{
  "learning_rate": 0.0014,
  "beta2": 0.999,
  "eps": 1e-08,
  "final_lr_fraction": 0.01
}
Rows from block 5 of a small CTC audio transcriber, named by matrix and row number. Rows with one number belong to one neuron. Each number is 128 + 32 x the weight over its row's rms, rounded and kept within 0 to 255. All counts start at 0. Numbers have three digits each.
After each neuron's rows are labels from the 100 clips, of 14976, where the neuron reaches its highest value: "loudest band" is the band of the loudest frequency at the time of the peak. Only what is clearly more common there than usual is listed. The data: read English sentences (LibriTTS-R).
# fc1: MLP up (model.blocks.5.mlp.fc1.weight, 640x320), inputs 214-319
# fc2: MLP down (model.blocks.5.mlp.fc2.weight, 320x640, transposed), outputs 214-319

fc1.507:082159134139137145148084088104103071139107160226116049131193144137098097145116108151055109178149101154094124122145062177174115137122168110117120150141090143124136167151073130161122125163128172152133098068120080098126142163119153143178099142141123163083126146143081117126058126147100116145134099137201174115170101193148
fc2.507:174136158100100029156172100084101117129096136096117115164123088112118148109135130152093118129117086109114104152162096133126123096113117154134109166134065120100085158118143143099115132161108084143155135142102119142128114101173156114150176078117126146133155126071078120112052132127049102103162127102166092145142176143117
loudest band: 2000 to 4000 Hz

fc1.198:142129140118133115135071085086162109133151084100090183077150164089118118025115129147107125154155077119101112160114136155135159154144175086200104124085134176160161125080187174175190144194125108138107119160166114058143139081130126089162131158128151146153090135109102106162146134129120137108104132142134118121127147102128
fc2.198:078107179162178165124110116178073156092178178177113094159124127134157076127180103139063142123125161175128115157105151091140113122132108162150121127159114121089156102199129121158118132126164090165127131140111124143134155163175150100138210116135159130064154144106105143136100064092066169188120090086141118150126121168106
loudest band: 250 to 500 Hz

fc1.402:103125096140137107096104082136139144093160083136155142168109076159134118142088051073134038064089164156135140125158130145110120151135100142096095081091089128137064146117145112139122113165118173139100159110094196142166157123119101110196140128102145147148093150172111131121184104116163122104190121159134125160100126147150
fc2.402:160113175112143091084105186155166155132143110132140064169108172104094154140101127135112165122177146151184153012069165126159147120131112108099147165079107121086111091139138167091116084160093073143130123152080108137098126207141098153147117203074069123126119123139123144096139091129167167123064097116097158150105116112146
loudest band: 500 to 1000 Hz

fc1.435:113126088153126099150113156104104089155130195188167045160155141121087125063164102128091120143140058136118127159189107194150149089114077101150107049139110116136183112139121136087158138147161147152140148125178111159155140141151139187120126093122091124091119088109122135075076155126066171213192142128160133078165116133134
fc2.435:080105110160122127120140107146137176056112133181144106123134097129112126154130162069122124139104139095141093141148096092129181182059093105128138123172134104149133085066066098132132125119141095139083086124102152219112105134059111130120180127126195085123170082130053110109152164141176155083149109132140167118102099095114
loudest band: 2000 to 4000 Hz; 1000 to 2000 Hz

fc1.64:098185129113113115180110072169101071094146113150137130165202087129114139144100067145091075193179104132143154142161076129103106164121171127097149135131143125121078169135164098215180090211088128088102123061097128128173188154153186125109110107117154140074103134137145067092186117152096048112127122097120170084128164109173
fc2.64:156082170219147167127129148114118084135079097125127154107131107067152145111196078078133123183057131158155156101188143146147105116164194147126170165088109112103156109089127118058098151096169095080129098134161128137126097099126137146102139136128085119148144164072098068109131081111143083115173151143128122133124103163139
loudest band: 2000 to 4000 Hz; 1000 to 2000 Hz

fc1.332:093109118096134064128121114160142119122100156152135149188082106142030181123152104143118117146097117178140134146115071161117111161119135149112125118111100231127134114128179059180162115196125103072167137094103138141088118104173190098144151137136097126128165058121091127145077163144092094168160076126167107104092148145133
fc2.332:114086114140126178160139126065145168163101146144145129075119104202167138105078130080097112128116124100102132080114158152125110077137071107181122131171122091114092111107078159130082133116133117137128108145141187189109130110105181115130156114104108097204169117156122107119125154145099104117142098109124119160160110104117
loudest band: 1000 to 2000 Hz

fc1.501:160143082113137128115171099072160158116115126113105136090074129118172105143100105107132130129118145134151123150154113132159090098151162183116098191134083098159119086148162069175107175177098148192101135127115150145144113083120071055125122168127096157163110145088133167099118172170092097146151106158102106104120157198133
fc2.501:136183105087110112125138109122078149112104131090170094129195207119111115079111182093091115142067101122156151148098166093139214104151125074137174077119098109196159157084079143137094140171088109090174144113128163140104073152121152149136076135186155105102125127121159091150128166144141102101087172181185148108131095083124
loudest band: 250 to 500 Hz

fc1.295:128188070092141077134085160107154135148102139149160109110098176053141104166132095184092070101136094084069122192124097147144112042203147177114061087088086121124078145160112167106158114125157141131126133147180180098162158177122154118150095122121116156135144147186078058066103173091139157121119091190153100104116122152108
fc2.295:102091083120151137124153087127121112130136110116178135157139118145089137135123122134097066160120129139152127124107117140101122160183109141114105115105005095190130112146158180140125162107107116143083133130142157108130099103142168098112147119164116083115135103134095112126094159174106137096126120155177158130157101103116
loudest band: 2000 to 4000 Hz

fc1.179:163170112086165093130129149080086151161074143101131111165115146176095119154129108173150036150166103130141103144085122161157175130196092113154072088136083116140107152165129208107188130174088121106117126074117165092185137123154113117108147135158180150113159153084171125115139140146121077117120106132144139110063095132144
fc2.179:102115151111091165104149167202127121121157161142105139114087139116148162123141123186157108180120134127123125098154194094112134139080087162095161046174131127096135090120117130159140119097169143105154123105101067078158127148125134166104113109156151173071153128170147137111096112115194095142105131105086143092124129157108
loudest band: 1000 to 2000 Hz

fc1.288:080156112106126146122121140120139130104062177150124135124169152122114084105131149141189122139126087151125179155098139123163108136114170123131088071121096127108122170196169123150155104143111154122136182041150175098145174109124155139221113122140140092103118139175135059110107172115117158137094089094167137154186147126151
fc2.288:158163123134131133126125123073077073158130129069070131122081118080136137099136151079120152140144080138121112176143161111146158142076062119096138134154194148103202156095155084120142210057133151135134131132112088104113134147134123114165135114146126165107073088029071132163087092147108174132133104122082116141135136089119
loudest band: 250 to 500 Hz

fc1.568:120073125103082084142116113100125117113154147089150078110082113179088174136095133152104119129122066143152171161134124161132137134150080120144113075104131158144131147109139114106141070173133094075118154109062099104173145074159169148113175109131126058083046149144157087116174155181136153148084117171131136111165069131086
fc2.568:092192095205108159115138121136080139168113091117101138123156064145079111132126100166175081135151119157089150154110120128086181100124186092133109121142113113105156140174145106135139138107125111170107123082179120091128085144075131134156109084165164120166120121131144132161213133125182141128116168089151068115140124114159
loudest band: 250 to 500 Hz

fc1.570:106075102158071130111126128139103122101107102139216085151122149198167158110138145170110134134112104074079191166083126118119139114133072127087128133027110140144145084141136105149116065170085081112112104128159108138138150185103156151099126154125089178102173203135180136104116113131136159076090151088145166079082082140153
fc2.570:134127110123129091120139140112138096180168167103110118142141152083129122147106161158172155161165131087138164097189169088113144118070169137168128093129144116129093157147146148185113140133186098090130122114133135156058120073106129142112122110117090168051149129110118124119109158062106116151178134096135136122105095123150
loudest band: 500 to 1000 Hz

fc1.523:101140090117187078080116119144061169143123141052141099121134186177129082131140066135084107168089113130174128105135136121197135097169121166124124115152100126159111099126160070109137102100124080138131163116131146137122141121205126110128169079099126124089099153107173185193120143108124099124127156074145145120118163139133
fc2.523:152148150098113132108101103140146087110170103118111085118133097166075138187136163121146173112091079078139070126145165167085136145102149153094127153123143142170053110129181141094156097116208105148107078139116174079116106135114161084129116077155055121139138149118101080079106178098099174122155144164133115128137130098086
loudest band: 250 to 500 Hz

fc1.349:151114046095135167103129053101113085060176083098168118095143112179132139134097059103111066124102129136102105111134118121122129148193128105085160086087088085180144133148145102138066108143084206171091133125129218100158146159127129139125083087153120117142135184147191090128169141108139084084151166118188135116118100114163
fc2.349:137120146118141131123169166121188129104177127129117096114053167163120072125121115116087137123143170185157153066106170133138133116040154075076095155129131133086125115110139194123131115115113110139072132098162125143105080075149149142117129124135097114144108127088120106135088078113134133155100126143049109153103195132131
loudest band: 500 to 1000 Hz

fc1.28:093108110121102153162131125137106183132113114138146089091104090133131157072100107149171118189148084139085182161127087106139118116117083109049116102084128130117168115153102091148134098175139122045125107142133125081126219094097120117122114095181158091121090083186162055136170114077133181114068131110124132119153175124157
fc2.28:125150131145110152143172115140045119108142170159170154107120119145130152139132095120091119179113126143115122127166186132123106194135090089091091144130171114159117158133157124166119173139155152178109148092108117098136119066153148167138149087171147129113173137105130070132187055134149197108174127084182132106167135156134
loudest band: 500 to 1000 Hz

fc1.396:106126072127088110131146167108088107089180169108164097083169118201109157155083098179099069146098138093117206142185104098140134172151102103156137105075143086145137134148130076102143120144072119106103163100131142118099056141147141158124123126076129152148168148129162150155170145166075156077158140053171166052084172145136
fc2.396:131169114163134126100194088096125110136163120075077162161126173159186088151143090063117148135168146103081134141155157125145158163146158181148127142169096136141197118186106146109151117102146138108129151165141140182085151117110142137084114129099117118142136105141142092107057080113103130098136150125140130090136121124109
loudest band: 500 to 1000 Hz

fc1.57:138176087119133087165092183135150143110083154166095109178142149159093145066087128164122135136196123129102189134126110116083067105168128119155114059078174168116190109171102152124143145143131150148103136130114133059134158166131140158115142098182166166035106139122110135100142125179096158153120135145130128128136104133120
fc2.57:174164120097156151143156119185143182124084125179150121150062117108132099217102093080136133142068149092118141109139106098105117127145136147092111188114147116102122097148159109089160088172142142142143127153115134092100140074155084110129128095139103068165101138139097092159098136110133147121117152167101136183066129148133
loudest band: 1000 to 2000 Hz

fc1.128:158118100098078141082119121068165149142066110098139080153155206169111144127109084171142106179094055131134153140107133128154053057135111173119139086082103151140140112126100108119152096142118133166163127105150145100154144099156197143176069108116125091113144159124173088136104130132118130153131164194147155103135146210144
fc2.128:136170068111113143173111066071133124200129090145146166189197159063112136156143127198134120109138115110080125170130157121119153161118067126106150080059081153131161207176109086140123136100106106096136106118155152094096048112102145102178072161197098118115136131125147117088099175151131080069121111150131153121090167122096
loudest band: 2000 to 4000 Hz

fc1.92:104122126131143080149123077126133129170115115098134107084081062184084200111139152140119106076115123058113164148132130093161100126203165110161110083091129114178098115129111144083140176130171099108125169150097148098073165122166177093059108109088158086131089103188150119192142142176060104135101075092116128087082186114119
fc2.92:070098188164128116107149084138119108046154140149128127138180139192131127154129107162063135141106135164087139150108121092133147164169195131071113110118161182143122102138145092166133144103091095134086092114128119189164149155111100156110121090107168091125190112130165143185131141131140151121118131123127177097189129120127
loudest band: 250 to 500 Hz

fc1.255:156139118096088082128139110100151143166149094145140177139156176148145147109138164153124100138128143184138153153113066211140121098106159132116123185113085143160162136152139116137131094147144122118164111139087195147105130053099171105113099144132122143092132108194159077055144129162125086099119152092167139101107116142169
fc2.255:110112144097087120101116124082107125166152130128178144147088079107142191122176130158112063134096103156135107163175112134115145153138065144105113137127126088157126078161162147081083080185088154096130061104130143113162143115165134115098121067167164146107114124108162145146171132113143107148084170116151134071107081081179
loudest band: 4000 to 8000 Hz

fc1.256:142134110118062091096110056138173132109130117121143134159132146164038209141064192175152115083117080125111152126083104121150115170159186136144109120090055131122129129163153085206177079188149127151136122075073151168114132186128119075124123123061104072166164087136128144065113148113122113091147142182126142045121189088137
fc2.256:110065093108128049161163104166077159112120110158099078190128191113088123153147132063111105142131097119116116155152110141147097078166101067118170080199111084131133095117112144170132138073134086165133129136070112150128091062129084089127138102123130116173141137076094129128123121118148059163176120063076143100150129127154
loudest band: 500 to 1000 Hz

fc1.578:102125081131150137130109119174144118083159109148092125095116119138107177187117092108136107152130151083087152159161087234120136095160137129142090181111121174136129160147132116140147162164120124171130130101206123092167100103127092158158099105170180155130114104140081071103202125136080111138090119126180164069146111094155
fc2.578:132137106141132109127105119125125090140142107113163130144138092129124154125136151090114035121134114130148126166164083134115123116140141139124106159100054144163126134114140139076143138129141112124120142143174181145145108106119217142125135111126123139109133070134117118115131170135136162084115131125189138096142123098117
loudest band: 250 to 500 Hz

fc1.84:111067122121103186099094169120101164055095113083130143034137099156151155087171048127158126128138099114115167164160071183102217163145165204137099139095101112138124128118099146191092068151138149173111110143077143093105180146087134106109133107175163188151146116149125107183207090128114097101127150146196160093116140074105
fc2.84:106110109183097135102083116178068101185185161094071073129098167116127092159101144109122145131114159160203127150090190079183179137075118118157146114173162115116135093121116072169139137092099080113150076127102091109153128111150144135096102114189174116127151140113121163137116117133152189155094138142091159115086150096160
loudest band: 250 to 500 Hz

fc1.420:122076101152121141053137128123129149075165094127123163153133153151049126105113112188097077133211144102118178181122127168154074154158089169116117102122125155130127136113085201119143141165189097109127187150085135149125190156170142161141117097155161105118100074097092096102155104152103151115121185180140188147131131087144
fc2.420:137111096123113101058130101096131066147077153116154118137133126134144151135160136088101080140148118097098130192157056138106132146105127136118123124133088084125137122072109103102124154166153158171122148154191157155158113120156187153143130127129072099163113075155161105120139114134099112076161102104128121100153103076149
loudest band: 4000 to 8000 Hz

fc1.372:201130104119099109119130126138157130103177134089149099198166115165140136126158073131148066181142121110162126146075100122104127071170132118131145062143103145126124137144101171121159072146148122122135144110163120131136153170098178111160161143117105148066127111168207132126129124162134122122161173082166121148081121136094
fc2.372:101165160076209149174153105102132174097098102115107076118131161075086196110082179127161171171153092130103158172132137123133057146094125177115143138143124066119123060119127164092130141181136134162089109135133125069101145104071098118084175162153129131165115134108192143109134132122112143165098127159137138168132113151118
loudest band: 4000 to 8000 Hz

fc1.274:143161155088061101133089177123163127114140159164153160122141129152128120166154091163138107159154148124121154144114091171120108119119123148118123109175164206121159108116125138180116108167127062174140070124122098173182126142098127197109081134126166178133095128138162170094106132158109103166158142115154136126118122141112
fc2.274:142100180135114159132120176079112139157126097108124076152134096208132180154188150143173090137091073098133055143090052117147156175125072135127130115138189143152126136160162157063118130160184153128171073132058156125151166090126151125125183153176161139119144111144102085118171092127195163138108041145155124168156073119106
loudest band: 4000 to 8000 Hz

fc1.478:105170082099125134157084110121130149075052076139138142085159115134089145147151106090107132181152115173125100148154091165151071128195144083168147121157137130147140113153124172201144171136131119084188155177162176074195129098133154175113076087147134111135123074099040075146126122110152103129109152193106126087140142170064
fc2.478:118155126074088103114108133145086088120167090179130154108163138096136121169136168117111124066155116121169184213211062140093130188127114115152077169096132118166158105130191096109121148187155117116115131092135135096149145164124180095154082185117119177097124116062101124097152101096160069132140106129094149114120159102192
loudest band: 2000 to 4000 Hz

fc1.526:096098125141147080035147071127113158142139142131101122171129126172087109053130158168100099105129154132084204137105130123171073077135110089081119092147136131125137109200148133098176130103130099106127173031180128171127127090174130117141170075095100117100126137178085167106100170144096109149124103131148168158101166148148
fc2.526:135158088143149148126111106136128139133147166092086167156068064132108129079100130156132119082164138165120164140093092219159185124162100125117076111172161136133143102101076137109104109116124115126181121101138104125156150108188108086132149100149077134176077079121133107139113107142077138124175136110098172115175187118144
loudest band: 250 to 500 Hz

fc1.612:096113118129084122083094118097201125066151166138133140151132134144149152081145154107116095120137159166162200131121092126163169126114093172120128142118151143099154175101109129051119112097082087098077102161109093152141156117193141105143116125068083112080098129107106153093147102101097180115187102145133136120123149129120
fc2.612:081095115085135127105141110125178156195163085132086129102104125096147169093138132118214135101133145155121097133132126180127165085131082113112112148129142089104092082140129142098122105160178164126136143199161147120127126047131136156105122122126185109173128066205161164148066146087181093121161149126099073169131112135132
loudest band: 500 to 1000 Hz

fc1.544:180226153092096090128018096102165115154109123152141142140140041127134130088115137170085106082087134068104135141128120135111099110145084149124098090136135146176086115128142165112148101195155159128145126122108115178123149157105177139188053116133113104143094140175122105151123120133104152132179126126145089135112123175131
fc2.544:108108172113135096094123117151087148167065142091121079168152096105091052115136173168135082117136156132084100103121174059195094109125071094165191128104147146129165107136195136136093147149146145153122147146123139079105137110122128102167154110143114125107156133119094127163182137124115166135029167148128050184107137126094
loudest band: 250 to 500 Hz

fc1.213:096119142111104160094124138133095112159112173098194114092095110110160187096092142130108106176131070060115137185200121126139114061127078182131086099125175098175159154104061072129141135144060130096172142141163104121140132150068147167095093176210133115111127064093133078142177148090038182125098146115137130156136150130141
fc2.213:171174150083153083119114143135136158132082166139100152179165138133171055125150086116107143075095145130122086150114156152102122090177115061134122195065119166133075132116135166170108091070170149117058084137146158083126119107154096155125124133152158106142129171133123141140087099103173125122088159127160109217066174146137
loudest band: 500 to 1000 Hz

fc1.334:160183095071149147104141081104158090068130094111139141137172160148125086115168059093053100180165146118142142130134098186155072104168162085158102157104098139123130136177139117188171105141039118102091233123144113144149139134072134113127119132149167167060135126082149136171202130132098121123084175075158097121124118160095
fc2.334:067153111120148151166118178191131171072169126126070117102160086167130133133117121129187147148123144113137166176176114132104096150105162117063120159070167164138100077118145115119185138113110133116112133141154085046113114125171135140110121085153193110156149090134150113130088129097155116067146162166080112075124190138155
loudest band: 4000 to 8000 Hz

fc1.377:114157127136109097107123105145117096135171156139127101174120118137093153160151103156145113075151089159169092120096113204170138093102080146134089085141146136137133085123108093131149117147117143138171122177159120085167102070165143099155180061164195094180049098071074075143134171107111098183108139152151136145139140173155
fc2.377:117126109122104139164124128166129140118143150092155151088155179145161095076100149119093146116093166085086154143118141056142179186104123066114167085131145104116187156127126066153080152091131102093133097111074156141129190135158106126112055255076160157121134150143172146145121084102142118120102159031119113127138156157164
loudest band: 250 to 500 Hz

fc1.422:081142110126155134069192096135100160076142138131164120126129118180138151063175134163124106119165140125115198161135117128085099111126122158076111132155139135124183187158137094093173156075146071143074177156190095108122128142113112098127187094176148109061106114168111139108160153168069121088167073103185143112158166095183
fc2.422:207164097121115131141129146063111135142113111134109163106122124109121152100106136125137145119174133123138112123181118203126132153122096092167119187137118136136081146092126142182103174128187172116109168147095191120169101056148138128108116106158120143185136112116110095093139093124132125157094090120126158172147182160098
loudest band: 250 to 500 Hz

fc1.633:112106080111117116139176137137168136132133109113135101144084130141181117105165132126165117108082155125127160166139078114150153080122098146134085145103126131138176063109145065141085141128101120101157169123068185137162163141164129089134179114157136141132117156179088166121030153176127145131140098090199164121066134144132
fc2.633:055110115171101137160086166129144110142149153120054148156154124081113142083100095170158144102180133125113113090183157074108093129155103110138206110154176111114109188171111180135110149124161141071127109189135097054120119118094095135114141161130113207150156109106167147111189061160114170201084129107074111123135159103134
loudest band: 2000 to 4000 Hz

fc1.148:129102144151118103039109114109098134150129111154124144109119160159129176088112144181116095142108106135118121138095088144106075141134051119151102087078101145192135127124112084144136059146131107111158129142091145126094171141163208131124084144198120122113154117159188102124074183157107157106084119065145171066141137132142
fc2.148:082101123155131064146128134167141149132158119131151132141097134065121112160200132104218136161126156129161125109146113136138134124121093122177140103084126157133174075083134191140078137163150106132125129101155119155115160109111104112077167149126130136151103170105142177103074096107094124139079093149082136086132165146136
loudest band: 500 to 1000 Hz

fc1.34:112140075144139102128035092097124100156166108163171120153155096101114172130120053124117024099151147151101147103184102109147112162156156063114136098115101138124139188103124089139119156134099139142123139112108162148107167165145136076146098131122142156087128122132131145180120080154145152085155135105176125119137105159092
fc2.34:163128180129135100095151159177165083100110122109131111121099137072172077149111160098130161116085161121141102045112055099100124155108130161142189150070143182135109126127200140095155108155042085090152111123057173111106077111175138107200159152127126125086164170114149099121084124086110183090078145103122086124114168162104
loudest band: 500 to 1000 Hz

fc1.488:059109158095090136152158127165141079169124102078119127091177160096148140138111096100126066160121116122100090179133079141118148171110098174180084070089072152138178101089124091149130128191099152097125121154120158121114149168121225096194111042085193120158146079085109166115078166142135195111118094177131155147154130130088
fc2.488:061156133147091160114150146122132098100146069149141106157101219084218145195141127140124110156155089157133159117127185071121165095153129164121116168153119050102100167136158160045123178107128124118149121097183114120131151151118157179132188149124083124118124138139154125099149172122139187121125129096147126116125085103183
loudest band: 2000 to 4000 Hz

fc1.286:130134134129123084120096112133159103118175155139091110170136131139131180143109069160124111102115140079145185145143107222100079128119139063113109097129150121141137174149127127135197108113110191123101207106168100108172127101125116150151138054132046108134126129134138138120162151144115136136178151141172091109162068180149
fc2.286:130126043095177128168154131128142096198147210162163147136113058131160100134153122087157143125116188141130101122106158171140153135166156199131164208158104146109123168155106160116113076066121108107118148151114106133118121128099129124105196168154140115117098108137140090138133099095086106104145082080087092129156144120153
loudest band: 2000 to 4000 Hz; 4000 to 8000 Hz

fc1.73:081133097106163131189118152133129107147123114092108171086151124083165084125122112133160126120173129167146171165113107171135176116137138105144110084111105199155159163107161173182107129087117109088123174109092107141094106140168133156085079103152117136125113133179117119118180111197109149154111119094166180159127107140142
fc2.73:155139114143165129167158134188174078133117162155164092119124145170106090170124149086164142104156168165085136038128202135118152181108139206112123134141157088072123162108103114112135092171130138121118128121073115066130105175159159143079126149099143071160150184128163118130118190115120149047137168156093085143114136098161
loudest band: 4000 to 8000 Hz